From a checkpoint of a small sound classifier.
Model: 11M parameters, norm batchnorm.
Data: 39062 training examples, 86.5 epochs.
Rows from block 2 of a small sound classifier, named by matrix and row number. Rows with one number belong to one channel. Each number is 500 + 50 x the weight over its row's rms, rounded and kept within 0 to 999. All counts start at 0. Numbers have three digits each.
After each channel's rows are labels from the 100 clips, of 14848, where the channel reaches its highest value: "top examples" is what is common among them; "loudest" is the band of the loudest frequency at the time of the peak. Only what is clearly more common there than usual is listed. The data: synthesized solo parts of chorales (CocoChorales). In brackets: how many of the 100, against the usual share in percent.
# convs0: first width-11 conv, stride 2 (model.blocks.2.convs.0.weight, 192x128x11, each kernel summed), inputs 64-127
# convs1: second width-11 conv (model.blocks.2.convs.1.weight, 192x192x11, transposed, each kernel summed), outputs 64-127

convs0.30:467432499529523434544500448522572434540525550525510592510527560523545442514558501432520535427486466555422517476594529544453480444479461502447511480528564450571482487506541439514530490606531415
convs1.30:499505592507523587524450494550476485493548545475489506468535542512495537578443430450452603438557519468524608565507528465484505415463445486521565449516447550552542506570477444538456484462499532
top examples: note F#5 (96 vs 7.2); violin (96 vs 13.8); note E5 (32 vs 7.8)
loudest: 500 to 1000 Hz (55 vs 27); 1000 to 2000 Hz (40 vs 12.7)

convs0.178:548536499406545430588601481531580490494545427572572438557525512557478512535539510605531497532526553476565484519484452623549488525515499575440583509388474533495477508567425445501486591437589482
convs1.178:460533491523564463481532469473481601571563518538571635453482557507425561544539505432566438481532412418402570431536443507557480545544513476593579601477523509515486494489494481511504502491565389
top examples: trombone (97 vs 7.2); note E4 (64 vs 8.6); note F#4 (33 vs 8.4); note F4 (29 vs 9.1)
loudest: 1000 to 2000 Hz (46 vs 12.7)

convs0.3:556538467528523508519469425578399574490488462438462464484541470529534507530508548565449454463500428583423497529449448503425504534549584529462444525456459424465647475491521532588487457444467480
convs1.3:521496498561371513529529491443460471453453532481507461532534455537591511551502517460448556496542551402432467514519504469528462463450458463505504578632501503485507444447524514394514503566443556
top examples: viola (84 vs 8.4); note F#4 (32 vs 8.4); note E4 (32 vs 8.6); note F4 (32 vs 9.1)
loudest: 250 to 500 Hz (84 vs 40)

convs0.12:484497558553507467484502522483548576645524473441569509443422425495554440454524542523416449505548520454576493508529495469448577520547506530484475479477409485488581570458485463569570524493509489
convs1.12:530432588540722478531495500569467500478533515412560402539518523502523462515453507533552517528494538454488549512410479430461531524479514376561473532551452472343499559506526496441506511492519480
top examples: clarinet (100 vs 9); note F#4 (83 vs 8.4); note G#4 (31 vs 9); note G4 (27 vs 7.4)
loudest: 250 to 500 Hz (100 vs 40)

convs0.67:465436550409520504420579518443458404560591497525468509591634504467450491492494462461520634602479506502467620492473532584512575577522533527547582469472459525482468513522467505466510501455610491
convs1.67:575427489479529494508575518580508514526577546505565565530413600529498462432539498480581470505396489467553558454572475475548498540556525566632559534495475444482461539466498446526574485588504521
top examples: trumpet (74 vs 8.5); note D5 (62 vs 8.2); note C5 (39 vs 10.2); note E5 (31 vs 7.8)
loudest: 1000 to 2000 Hz (50 vs 12.7)

convs0.69:517485429513473500433515435479500494444541523450474591516541521497526503498446573436414507543437552412405496515471480480378488419491479491472464620462492615432548425465449468502458529453542440
convs1.69:513487504498394560642493451489499505525471514507467502532545580488499501610557483542518571449534514537522504446590504593454434571499437540493487524643455609514496551489540567542521528539542505
top examples: viola (72 vs 8.4); note F4 (70 vs 9.1); note D#4 (35 vs 11); note G4 (25 vs 7.4)
loudest: 250 to 500 Hz (84 vs 40)

convs0.46:570530428542458489605502565575486542529517438481489535481580511474454528600587496532515540470460474496531601511489509506549562551532558538531523482535523492546509508555538590519548592513740450
convs1.46:501477458471441521407529456561499509496497488505634567479480477734486505301402459461532502515555491543457501498584457535534490485477485410483563594585531403524480533469444481450436497556489594
top examples: violin (100 vs 13.8); note D5 (57 vs 8.2); note C5 (46 vs 10.2); note C#5 (33 vs 10.1)
loudest: 500 to 1000 Hz (62 vs 27)

convs0.144:458506529482439517513461507463531478484535569464365553438502469434560531365484419455497516541514536440441508504497500481523438437411432439455483577520489445561463538415500475488471599574471479
convs1.144:574516391519506477473586493577531447513514475532489447460427534484507513517483351487557494534487515580565506531555614533494447522505593485588591571473512555599559466511484457520367499537634485
top examples: trombone (100 vs 7.2); note G#4 (60 vs 9); note D#4 (38 vs 11); note F#4 (33 vs 8.4)
loudest: 250 to 500 Hz (66 vs 40)

convs0.16:449452449433531536434463506506489371453522462388420493566540534406554544496468507483476455462478500488416468518573547553536586493398457518525528545499506474519517451457481508520504563490407438
convs1.16:499471565481374510570540488437483493447496479542604584453575523536527471535557549492486537512553561444517467511575484507567438429584417495480438418592557552597550488501470434529422463427525474
top examples: viola (86 vs 8.4); note F4 (32 vs 9.1); note G#4 (31 vs 9); note G4 (27 vs 7.4)
loudest: 250 to 500 Hz (66 vs 40)

convs0.62:515534506542535523642473460412545542509528588399552526560591466430532513551457606567572567438534537539467455545479380548443609523480502565454554526478505539508421475590500485535491498524540463
convs1.62:509458416420437545489456504458467464518525551521491509480456486516583483481527456445432462514603603533565489456418514585472458579520601502519427396496474395533491523481457473459542529529474575
top examples: violin (100 vs 13.8); note F#5 (54 vs 7.2); note C#5 (30 vs 10.1)
loudest: 500 to 1000 Hz (58 vs 27); 1000 to 2000 Hz (36 vs 12.7)

convs0.150:538420552463461555498450448523535430413460511462491481525493429437430501473620490523427513427493489490491440547585475461463564547589524408506502456518494517548499550524525497538511638502526532
convs1.150:557524366428583546567533456442552459538481490468629494452579548519503482510539457460528472485581562584524530479480551440542510457566457480553547475473486590425487470546506486593443533467477526
top examples: bassoon (100 vs 8.2); note A#3 (72 vs 10.1); note C#4 (44 vs 12.1); note B3 (38 vs 9.5)
loudest: 250 to 500 Hz (73 vs 40)

convs0.90:528566591397440488552550486543484589612529515424399469406462515395567442517515530557426488566529483599511545457502470499412539537519438441571530498428430488457525497537417485515545523430505524
convs1.90:399550538576484430463496562391530549510445495565587593533562520490498503456471400525518576486484438509477428519532530489468454573481516543669502544478485560423471442482514423464519527463553425
top examples: clarinet (79 vs 9); note E5 (42 vs 7.8); note F#5 (39 vs 7.2); note D#5 (39 vs 8.9)
loudest: 500 to 1000 Hz (55 vs 27)

convs0.142:520505552540417468413487438534490514477548483507431467466449483463575479532527486537554496492494530482416507538393394557534566506474446464609425490491468524464509560559640511548505515523522490
convs1.142:508470517527508558480533414421476473519546579450609447558516478528486485474522566556365628428519473454532506499468498551455600496512459398482582458508559522559530481525452475482490522526487527
top examples: horn (91 vs 6.7); note C5 (38 vs 10.2); note A#4 (29 vs 10.7); note D5 (28 vs 8.2)
loudest: 500 to 1000 Hz (71 vs 27)

convs0.97:474542441512488481645554538492557510477522555510524605523453516481473431480451464510458584552529414468429501512429448546488401460527473497580541410486493466434503480475550560599443595565677563
convs1.97:510504565474508507430423432473453490457476513581484529442517515571502545601547487476618477508525437441457531524496586467459488482547469503468513576432493457620478496557521557525621530538499526
top examples: trumpet (62 vs 8.5); saxophone (38 vs 1.7); note G#4 (34 vs 9); note F5 (30 vs 8.2)
loudest: 1000 to 2000 Hz (35 vs 12.7)

convs0.133:457489433509414520428509506593468499579621604460571516440524563567451511448413481539409484450477503440587512465476535505508586494418553448515596481516400558499510487546564495553511453451460509
convs1.133:463533575511445451499549514468501528467415480529482485404477486507534518363501433601555455544477400475479471467407528511560504521595613415512555457428563519456482546587511460474480514527534484
top examples: viola (49 vs 8.4); cello (37 vs 10.1); note D4 (30 vs 12.6)
loudest: 250 to 500 Hz (67 vs 40)

convs0.72:421484499472439433442478418492462506426464452507608556509476531485484461439465381494467450427390455432479491478487456480434484481411483511490560522526479539497556502476495379519418615486433555
convs1.72:549591535449580514540520437454505507519560504485529492543495555535472565657514503589533508473459560454482563524431546486521525409491483471463467537507525626541501538534517533486554505530514574
top examples: oboe (68 vs 7.5); note D5 (57 vs 8.2); note C5 (55 vs 10.2)
loudest: 1000 to 2000 Hz (39 vs 12.7)

convs0.140:507514509499457498608473474527486428453682493619512423455481529525592390514544565584502559502603524482498516483525523589538461420581590506449522576547540523466567504555482518523520523466466529
convs1.140:498502587503546523391536450467523489470478601520452529512460545508490583460514391490432436507546457495470533475508488536446559483485511523496533399562533526314487503491540472454448477480517500
top examples: horn (100 vs 6.7); note D5 (55 vs 8.2); note C5 (36 vs 10.2); note C#5 (26 vs 10.1)
loudest: 500 to 1000 Hz (98 vs 27)

convs0.83:496515562502470524455500430475484448484465460529459397450522466485512554455523524506491358483551520504526511556532561377461443409442491499614465491581406461397467505519497547518484538552412485
convs1.83:514523511532481566445611496449594488552492479465447460539530493469515466449517477498484543475501571510506444514471512508529568570505331434498478457432517516520538474471549517557459523557511509
top examples: horn (68 vs 6.7); note C#5 (53 vs 10.1); cello (31 vs 10.1)
loudest: 500 to 1000 Hz (71 vs 27)

convs0.164:533480546572446527529606537518513487611545459592511520549502528569453570391453589611554515470475543531485529525564530377481533599514500553554544471556477532549459517569535457451432582479301521
convs1.164:463499582547418460399479646591570549522462448432508530461443476468440403540519461520572460496473416498481442520432472464411599409506423369434464429526482501454484463492486492490496490497406476
top examples: horn (99 vs 6.7); note C#5 (54 vs 10.1); note C5 (48 vs 10.2); note D5 (37 vs 8.2)
loudest: 500 to 1000 Hz (93 vs 27)

convs0.94:510519514498408484565494444506481480541475482560550517484482547476533530480499465594558549601503501534535442471489549493554441590527564562540517428538536507469536545581455491466396605538568522
convs1.94:424438435526528494400612538423470493553572488505523513514466726485499558498518530523572443535511431441417464470534430541503501423495550469522536412503469492428443525537491464467482532543464481
top examples: horn (98 vs 6.7); note C#5 (48 vs 10.1); note C5 (41 vs 10.2); note D5 (36 vs 8.2)
loudest: 500 to 1000 Hz (89 vs 27)

convs0.53:505455469491506551508502473598582536424470542489406404461503625504409499441387473538478478461536485463560428534534475544463468417431423486517548556418507486483536488536520480478548482514523534
convs1.53:472527512562483509486517500471400575538508447529489474399572517461546522515519520532564512590435562503450509446442461488485531543492366547447588550512528489431511501505471609534540608471530532
top examples: cello (100 vs 10.1); note C#4 (83 vs 12.1); note B3 (52 vs 9.5); note D4 (38 vs 12.6)
loudest: 250 to 500 Hz (95 vs 40)

convs0.21:561501547534487467521503487469589508584477441488434446474439526441557524548522408535500548434465371498506499433506444483503540533459460472444468461541448500446474563492475504503448503465510479
convs1.21:543519584553493493499482435472533518472492504476593477499590533538523472389472546551520541531552491482547473505547430486538494508492537524611500448372560493423536550497465506506515500580590549
top examples: flute (85 vs 8.5); note B4 (46 vs 9.4); note C5 (29 vs 10.2)
loudest: 500 to 1000 Hz (55 vs 27)

convs0.85:487465432506479507460575555396439543535520516589540493528570502399542445598548430471444449458511508532505537494501441553453491412534485461502483463503626525578414463488560502476461497469468480
convs1.85:518493531451575410541420506510545459511388546480546560489485474490472459417470518477453541549631570569402407500441498463503430488575458456441509511516497406491539515525462459427498473513476448
top examples: tuba (87 vs 8.6); note A3 (32 vs 8.6)
loudest: 250 to 500 Hz (70 vs 40)

convs0.68:470510526449540500473479465518563394537527612450519479480527526492514510518489565564478566475470591496538496558522534569479602483457462486415457423503485540568469441557460484475492479606488526
convs1.68:473408530512383414634520480493527509422524556581511501480474514498571478417495425580542432532568528599478490481519540482477496592470587435502468480444528523522456504515522578545429463482511466
top examples: viola (51 vs 8.4); cello (46 vs 10.1); note F4 (39 vs 9.1)
loudest: 250 to 500 Hz (79 vs 40)

convs0.63:566482571537471494515432441537426508485456607569595509470430540491473463503635439485569479514479551502468474458545451537470551491578471507426460543443519487472444576448479505514537500445515548
convs1.63:484488391471494497404463566506501498459474537463451470537530531499512472503516593568471495553542607618556581517498437476581477427498611537516552521526502469427475415547540507589480544469531455
top examples: bassoon (100 vs 8.2); note D#3 (41 vs 2.5); note D3 (39 vs 2.3); note A3 (25 vs 8.6)
loudest: 250 to 500 Hz (82 vs 40)

convs0.128:571480440445499497525511445529510555487434510486531446439459481579493458598466590503489475577521498586458479486489502511512548562531565565456402551520509487423542539535524514506434606528611455
convs1.128:392539524507473523508434530424564469502580519411486396460464535462534498498503604545531556514486421494469494505564545587454413546459424482634495520537547506488524450473474597487586586526566483
top examples: trumpet (100 vs 8.5); note F5 (60 vs 8.2); note D#5 (38 vs 8.9); note G5 (32 vs 6.3)
loudest: 1000 to 2000 Hz (56 vs 12.7)

convs0.127:523521402501444454445442497508487498558524492399481502514448529449657469435513388622578477497546511488501436464553527475501550495539470511508512518444637518662571522420590470433511524556497457
convs1.127:473477500507504512484466476468468536527474486515504464438514437479525560418564569519495582541575481497516535516504406470519602482490421486521460478647508462496501454482526421429514417583469534
top examples: tuba (98 vs 8.6); note A#3 (43 vs 10.1); note A3 (40 vs 8.6); note B3 (32 vs 9.5)
loudest: 250 to 500 Hz (77 vs 40)

convs0.174:503516487493721483494485445467444488504509475488478436451508487537491450481459523578479531518537543518617541474482509429569448515512543405543510574469476508484488484534555553462613448535462528
convs1.174:480529506510353501473477516452516460604457513530538554507548555552528526467511541406503535497534531452425437550424597508560492499511452549368475584501482474516478439496486570514605535534578456
top examples: oboe (100 vs 7.5); note G4 (39 vs 7.4); note A#4 (34 vs 10.7); note G#4 (33 vs 9)
loudest: 1000 to 2000 Hz (93 vs 12.7)

convs0.106:587526499495553441520639492466521530568498505478610625454496493616429485518475503491399552475491481431567423484458479496453559495566477498473459468544489446441615471494479577460532563506533584
convs1.106:494610421452524546619468519425463492495504524398486510428419515478447499527575458513529549425478502518436478496525474566481487569565534473481503507533489376516484510573485449435597498507496470
top examples: oboe (51 vs 7.5); note F#4 (46 vs 8.4); clarinet (45 vs 9)
loudest: 1000 to 2000 Hz (48 vs 12.7)

convs0.87:550507527490460531466432506544526517413427498426498468568438512480435506440571652476494521440539547495460548486498468487509415559583467413534551520445541458527545495514519447413500608478542376
convs1.87:516559531437420474513537556383502496530485467477492498514519493491443547569610486473450479508473452585497506467542526501492442495501413530529519533639531515433549434526442504472445557452557408
top examples: violin (100 vs 13.8); note G5 (47 vs 6.3); note G#5 (36 vs 3.8); note A5 (32 vs 2.1)
loudest: 500 to 1000 Hz (57 vs 27); 1000 to 2000 Hz (34 vs 12.7)

convs0.108:513480417473518479531462526553522479472468522516554516450439465554500515456451450533468473472431478483402478523468535511488527505568532578661533547514559557406500415592537458436493593474518487
convs1.108:477528470521426541487527451474462588490490558469518530477531487498496441561504528409539527521464508629444398440543482581566583538463388418392498458546481505536447464501538501529570503486475589
top examples: saxophone (37 vs 1.7); double bass (33 vs 1.7)
loudest: 250 to 500 Hz (73 vs 40)

convs0.177:487471530526459506543554455371441460397466529573478439521523459501563490425517565520436543506474496531469528543491630569512491441671486470468459571460509445495525560517564413525393526523444481
convs1.177:506494558537492516460579522463559477529518506473439479552469414474426519468501363500415590611476546484423586511418546518575428457558465542453488473649507464461515482528484534579483486559493484
top examples: note A#4 (74 vs 10.7); horn (72 vs 6.7); note G#4 (26 vs 9); note C5 (26 vs 10.2)
loudest: 250 to 500 Hz (91 vs 40)

convs0.10:458564512587444576536653475594486559462555425527507503484460520449515436425537428509429497398551505461487488485484412513554478480550502439430443471474406550477412485566504465541500577484449520
convs1.10:497583552524546458456463540471446429413460563542536504520431467473547466498487480467602451506519490443507524485436553556497527547524440458523504545459480505580528543480545505447545511550508527
top examples: flute (85 vs 8.5); note D5 (68 vs 8.2); note E5 (31 vs 7.8); note C5 (28 vs 10.2)
loudest: 500 to 1000 Hz (78 vs 27)

convs0.59:480504461519537488487468493433500476515471589628500614503463596529538510677549502406576510515480541505544533522421476549446530475493459507613503497478630493576463465514499439530425553525450527
convs1.59:447540555439594475567493518530471417503422477426603527565339489469538436419484459433568482513524502466574431602492523558437564520522394428493452482441546487513583566442435460463590502464459522
top examples: tuba (99 vs 8.6); note G#3 (41 vs 8); note G3 (38 vs 6.2)
loudest: 250 to 500 Hz (80 vs 40)

convs0.45:440447536446492521459470425581552481513532479426464454456500538511437439502467510515516493597465465458457489548574501459458553430485486474526472513463502532511480475454508539481496385507572441
convs1.45:482549500479384446498519538505506556463474485579511510495462482503445460475517532504483588545507548562579483600509450485559466459435571497442437542515536518547545491459586519491476505522469543
top examples: viola (79 vs 8.4); note F4 (68 vs 9.1); note C4 (27 vs 10.8)
loudest: 250 to 500 Hz (80 vs 40)

convs0.103:552547542511482524452467444399524489482575512615477464619490454504487497539592545572566508475484549499503555485535516409458520558474560506551532542451582468493475554490456601594486511499492523
convs1.103:504472539511444451523492618564506580476427447603580508533513500481466546461496397435573508539531514550574437462522567459543511430482543488464467468466475510507509531439482490503509483463525463
top examples: tuba (83 vs 8.6); note G#3 (56 vs 8); note G3 (28 vs 6.2)
loudest: 250 to 500 Hz (72 vs 40)

convs0.37:436501488497503534499508520486501546476546501573501568597461529552498442460500488369427470583477401416500482429447579560453497475441497485592503604498428474355512497509521459502508525549556546
convs1.37:460512431553550456513533488529470507512477545490454490577443536454462515463485520512537516513469415438509546573540462547461479563476511429401497504464509528588449536525495445479490512533535556
top examples: saxophone (98 vs 1.7); note A#4 (38 vs 10.7); note G#4 (37 vs 9); note G4 (27 vs 7.4)
loudest: 250 to 500 Hz (69 vs 40)

convs0.55:471464418516463527500486424654494501525482551513443492430489534496492611505470452529555349538482489591454511496535479475451500505472434583534510504461485501545598592454513543473501458490557503
convs1.55:416510483521571450545500530466504552434455467547437528453588532490556476525473535483517507495479589588491453511423519510572542514433460483419469542548512440429536503561525505534475549535436426
top examples: trombone (92 vs 7.2); note E4 (53 vs 8.6); note D4 (48 vs 12.6); note F4 (41 vs 9.1)
loudest: 250 to 500 Hz (71 vs 40)

convs0.136:516457562538475536519545539464500437504468486483559623420447512501475550532379518504579481567551494512385503485583531472505467415434492529526496436524592484510529452496506589500538550565498562
convs1.136:468556497522475463437544639424489511476478542618446522488509504493412482548488478525517474451549542502471488459485528522575544355474579533451490438436458475568493513505517474470483522458571478
top examples: horn (100 vs 6.7); note E4 (34 vs 8.6); note D4 (31 vs 12.6); note C5 (27 vs 10.2)
loudest: 500 to 1000 Hz (72 vs 27)

convs0.173:448533561502502570416554504497512447515503504553446573500529530565439540527433475519590493477531528488472513494511436489558520499561525482555540589507473492532517612545460477523496529518543522
convs1.173:497473570497514532480494444525506549526522518496473532424500474514492591461549401554537537529484522577672697510568604488507496488528423472488556473563526536498462594471476501511485493501487466
top examples: violin (100 vs 13.8); note F#5 (99 vs 7.2); note E5 (30 vs 7.8); note F5 (25 vs 8.2)
loudest: 1000 to 2000 Hz (49 vs 12.7)

convs0.75:497498499547478441508472452535603431505486500542511462469439474519443444505549434523514450542481520469424521606547515413511469459460458476499483496460536543446631516528489492454507359477522457
convs1.75:499431499483430490439485500493521581499529553403423485512529568469508470580503577630442486480466535596482468580534517525516491512486403444433487565417468530517482452522523458523522487540459445
top examples: bassoon (70 vs 8.2); note A3 (33 vs 8.6); note A#3 (33 vs 10.1)
loudest: 250 to 500 Hz (79 vs 40)

convs0.114:513409536549510593450459474480437546473539518487429544540483516575462482462405613549538533466522493444538443498579439558520544567525571513471506526569453452475535561478527564508514510576638540
convs1.114:515473390513394578556418524495455419518495431476557520454424536504475498409504537467544542364498494438556554434558509614463526450470525498406475424583458403573498527487469512410588542493490491
top examples: violin (95 vs 13.8); note G#5 (88 vs 3.8); note F#5 (41 vs 7.2); note G5 (32 vs 6.3)
loudest: 1000 to 2000 Hz (54 vs 12.7)

convs0.149:575416430542543427438559524500536519513502427504423557478467538583596512433478517463451503599399519594568505511523499486515506376517465540475467467510506487485556563548453527551484513524437504
convs1.149:447557422528489447510546479485485500502456529381430471502548492456623498424529437476538659567458556496528479492516498499523518676526439500489507421523476449445551444449557487473495564520511498
top examples: clarinet (100 vs 9); note F4 (52 vs 9.1); note G4 (25 vs 7.4)
loudest: 250 to 500 Hz (73 vs 40)

convs0.78:484437505482598481498544458517495514477494514514584539525477527523531487552529415610454536281520546513560524464498410525562509500568483530478514563558556582635487483581521537526536456574506566
convs1.78:472547558527479530501569483547468496388525518507547650495509425521448468514530488436511530522479526473473481471511577511520527482491439561550460574632580466468462579513511577471577517545453503
top examples: oboe (96 vs 7.5); note A4 (42 vs 8.7)
loudest: 1000 to 2000 Hz (82 vs 12.7)

convs0.36:521544519609434543541455464514500503581544503488374520494484568437475512499465576461524460526538560408528476580468490461523491538514539469464459495503417627504527463597575488490464612572561627
convs1.36:578387501555522546550564535510548536437473525488546517508473425589517542424608506544471422533475453444525555527530574497521521551508440546433523483503533452513496495415503504413452515533476506
top examples: violin (99 vs 13.8); note G#5 (49 vs 3.8); note F#5 (34 vs 7.2); note G5 (30 vs 6.3)
loudest: 1000 to 2000 Hz (45 vs 12.7)

convs0.4:541544468483483446516466455560548514453515500514534520441598437467489481440539493438521457500421554517644419590497465551534560431451498507540567534495463565528511512504495489509563532577458548
convs1.4:483539542489493468647493505488555506501505468490486589517542533403513452462466452598459516496494536454544443524562526433551462477630441537469520522498496637507459468487420505527585521431487528
top examples: oboe (71 vs 7.5); note C5 (43 vs 10.2); note G#4 (30 vs 9); viola (28 vs 8.4)
loudest: 1000 to 2000 Hz (66 vs 12.7)

convs0.188:507556428600540474525446402487547526477495483525453471459566433520471529545464494469550441436454502519400630495526513463625508484472619402453476508506478451541560546464597558499608503489509543
convs1.188:659497469577462506491442528542497517499463526445507401420401527532540557419448406475563462509517474548546507549502615499522509392458422607420556484499445516521542520489534481544405530470517534
top examples: oboe (79 vs 7.5); note B4 (65 vs 9.4)
loudest: 1000 to 2000 Hz (66 vs 12.7)