From a checkpoint of a small sound classifier: 11M parameters, log mel input.
Rows from block 3 of a small sound classifier, named by matrix and row number. Rows with one number belong to one channel. Each number is 128 + 32 x the weight over its row's rms, rounded and kept within 0 to 255. All counts start at 0. Numbers have three digits each. After the name is the row's rms in percent of the matrix's.
After each channel's rows are labels from the 100 clips, of 14848, where the channel reaches its highest value: "loudest band" is the band of the loudest frequency at the time of the peak. Only what is clearly more common there than usual is listed. The data: synthesized solo parts of chorales (CocoChorales).
# convs0: first width-11 conv (model.blocks.3.convs.0.weight, 192x192x11, each kernel summed), inputs 0-191
# convs1: second width-11 conv (model.blocks.3.convs.1.weight, 192x192x11, transposed, each kernel summed), outputs 0-191

convs0.152 108:112130128134184164137086106147101097149134172106114106153133135147161139186197095202130169094089109095125129159133109145140060162201102072125119130159104113119128178138082152138175136125143105150094098167161112147081148199182100091141122141087141089093123100137114140138083110139110112144150163166107194155194118125073114135091216169121120132184077148089148185133159165113116125116121091161101164089130182175224126123123122137123152168098134100134150133088154095160140084192128109126068137160069151129093152115149104152123146168118137114096179181120142148149120095100146168178
convs1.152 098:136145137068091127141112140082123135121112101172120129132140127106142116140137105172119126099104105123082099108197144122104184080140131119131100067118164117136145099059119062161145164104068107218126120109145155124125107231085101092062094129222121103090163117134149126105105095109110138139064112214123190150058128121137134173126119141154114112108141146143139106135087153168135114165127095128108102128126112169190136148147120147101089115106193147109114135134181211106130085130140093160135191168111083162155105106156133131169094143137125134161182084087124146102180136071111094101
loudest band: 1000 to 2000 Hz

convs0.172 107:165120103128177108147085115070128080195100077126106157119143103170103082177128144051148129166177155121180048071110126140127119123107104093149072145160117188168107086141117123213104107112192123129124136125177125147145137102083147125122156131126086082144097143127135160162160114105203111122098130121111113162151138119126167113044101108126156095119161145097133099097117131160023099081145133127119133130194125121100161118109084129159124097115133127109171106149114080119133109091164167192114102135092157149110151149109127065128150132080131125050134103121109102089076083190090151143
convs1.172 107:163131121107146075132100159151150122146160157132148172119141117091143148045127119121139124160081123041118111111151179111146089154125132055168123103107103143156133141126165099103131122155171123135158092111094040052132094136078173174110145154117138134167097149126091215171152179122167110161121151069117116107086106135149162119102171104093232176143057135122143120149118136080127154153124163136126117083201104151109126068165048138131135119112092115125146130166146097121128175127097096155112138106120126129145141163089144080157211142076160145094142172101151141135096142162133119173
loudest band: 250 to 500 Hz

convs0.11 136:178149165106098171091113148173108155255138135121154130159132125120119110129112206118135131113098127148126093060149094118134118074122141176087171150168148130131127049118198128142143103121163155091113052110126085214150208141132123167093162079109104101133120125160089160109107114132122156097118166110105142078141223151108160147123061148145130164124140080150137097133132144160109118143103113111175103137169203186135085137155093148159113177113121141185082131116150128140113106147110128132144081105111116131157098084140127164118101157185152120128095125116106116095111128171126072134
convs1.11 104:120166118072143104141104116152156116199129135109121135128107110148112181080178195092153169182131165091092126121097138113115079130120149161120133135120101139149075131108131123146186124104157157136163090143167175230166088157112131110126156098119102099156127141201139160175056156118139115137132104171156082114115089134109177124123129110138125133108183092128167163151121137131158148115141094117111107132191115177166098078181133157182134074128068117117144162163133156187165113129141134146094173091161105130237165148148124162126136130191154149086126123134224155129099123055107123159
loudest band: 250 to 500 Hz

convs0.111 085:155108125165105090123142093158130119123150083162092123183155140135189107152073195085177124226094109088115122136105164077085130163116148143078104090108126175110127187093160145160145126112130096183089120176123117183141130099084161082085139107165182115096083099139105151136208092150109115073099162074106131148101110122125179059147115160062124132151160107117143079134082120173100057132048131179143148083107097088082113124157109120113151093095081106143091118103139095140111114117135080141142128100120099131138064191130113092133118149124159115172119141115120129119111129102111078097
convs1.111 098:106140141154090102134182105113117146172105109118109086145185139166116166147096176075125173164106159119158127165117148149086081118155154130176253089127132184088143110156149156114117127127063135118065155167094135148139152137139153115127128098135120132147176128174147087133170126076160150183153152093121118157202155134112186098120083118149077085147139115144136120136120150081139144125169139125157122105108152156154162141200119147139084222156130147124158119125116139088153121163171185165155122140130056105154109125206064079136137134205126142159171107111111123113119104199107163117
loudest band: 250 to 500 Hz

convs0.110 136:104111093121158113112118119175092152179125118121151155135042117104123084138099172092155094131106107172091155108109122120205176118138071147090219083135091135191183075122155138175092126111119104116148134090144110114122166126124128144105111092153121150120091110079096147104164120159089099064161140128094101131055121133126111128119121103070091144149191089105149101093144086076111099046128165137127128159134179087090062117158165113160084119160138136162121092054110165179125117118116092131112124093153142134112139149133049074098160111129142110091138087151148135186099066144117113082
convs1.110 110:058106122155103169155143177155109112141128122113112160118073116125122099120133167126128189134117087194117182097162066128201203128139173123156131142113122147176136150169241172165123155180172114088109122159204129119140168093116124133171127082107095158225170112080110204159151114105122127151165163095146159125168073117123090116141159189121106135084178113162107149165138166074128089074126088122103162153178172155111129121192105128141152155149157134127113076117144145175113117130160115107081130134129109113102131132173093155146112139103141128117116065153110139142150101128123104137
loudest band: 250 to 500 Hz

convs0.61 103:120128045140073138158089123102105157133134094121075121101150132184072123159131137181141083181098103171163185094100135135115122136136075194156157119132141160104106073108156088116133141139163089101165127088155166168092128118085160174081132106154078157153069147098159090144090107125113093166115132078094194055165116131075049064136120081094081123128175082129105092121124122116160135123123124137164079125143160095108104119094122134147123099095158101106127122227150126099094172195130129193089110135151101111117129119128068154118138117108123147092107106131149162117153189115125077114
convs1.61 092:148113118113100134115145139102123165108172118104157114137078090100100124231119160122119173130169143160164140142123131121094135102096134058144146147142129103151096135113068163184138139116177096135083088123208190164155116072151096220177145145193090128171203163103163142144101125134129096154125160160136068042119100119126179102137123112142145137065117137131114101127146124087152118108109141088133123116070110185146138228151140144121166163109107121143119126135169186124146101072105143092126183116132129121126158139129082081181180132167119131162132146110084089159084087140107125154
loudest band: 1000 to 2000 Hz

convs0.25 089:175167202140129172172128144143101108129138097131078127083099119139145196114113109119160153162101105086158142129182165169129136120110172095203079149094106089129153127109156116148209145155174105118153092187112107172115138109110097115115176124123096064090086167150241080123135106157174121104181135103132132138124147123143177099133124140127152138149126124123143114136182152113094072157107181141125107103178109171145189107115087149124115167186151193171154125114168174143110066148170155118098162104136171142161114139115102136106125145197148138048176097133130129160142104108115078165
convs1.25 099:128135070176126099157110171127144102128120119096152100121110125117148099135160080134100062120147179120087085148135107060100098179170157106150112126062147133115120106094116121118114070151086127142103213076127154111076152107172080143143099082136137096145087141156086101136117061131160150107156109108164101107089110101106141129094180166148084155142098101122119134106107065118139184120148144177116113176153179176188110052122141182050099067202153160141105175083113050168141148136136101098104128124160106049140156155150111106104162107114089113101134107084135112114121159150125150133
loudest band: 1000 to 2000 Hz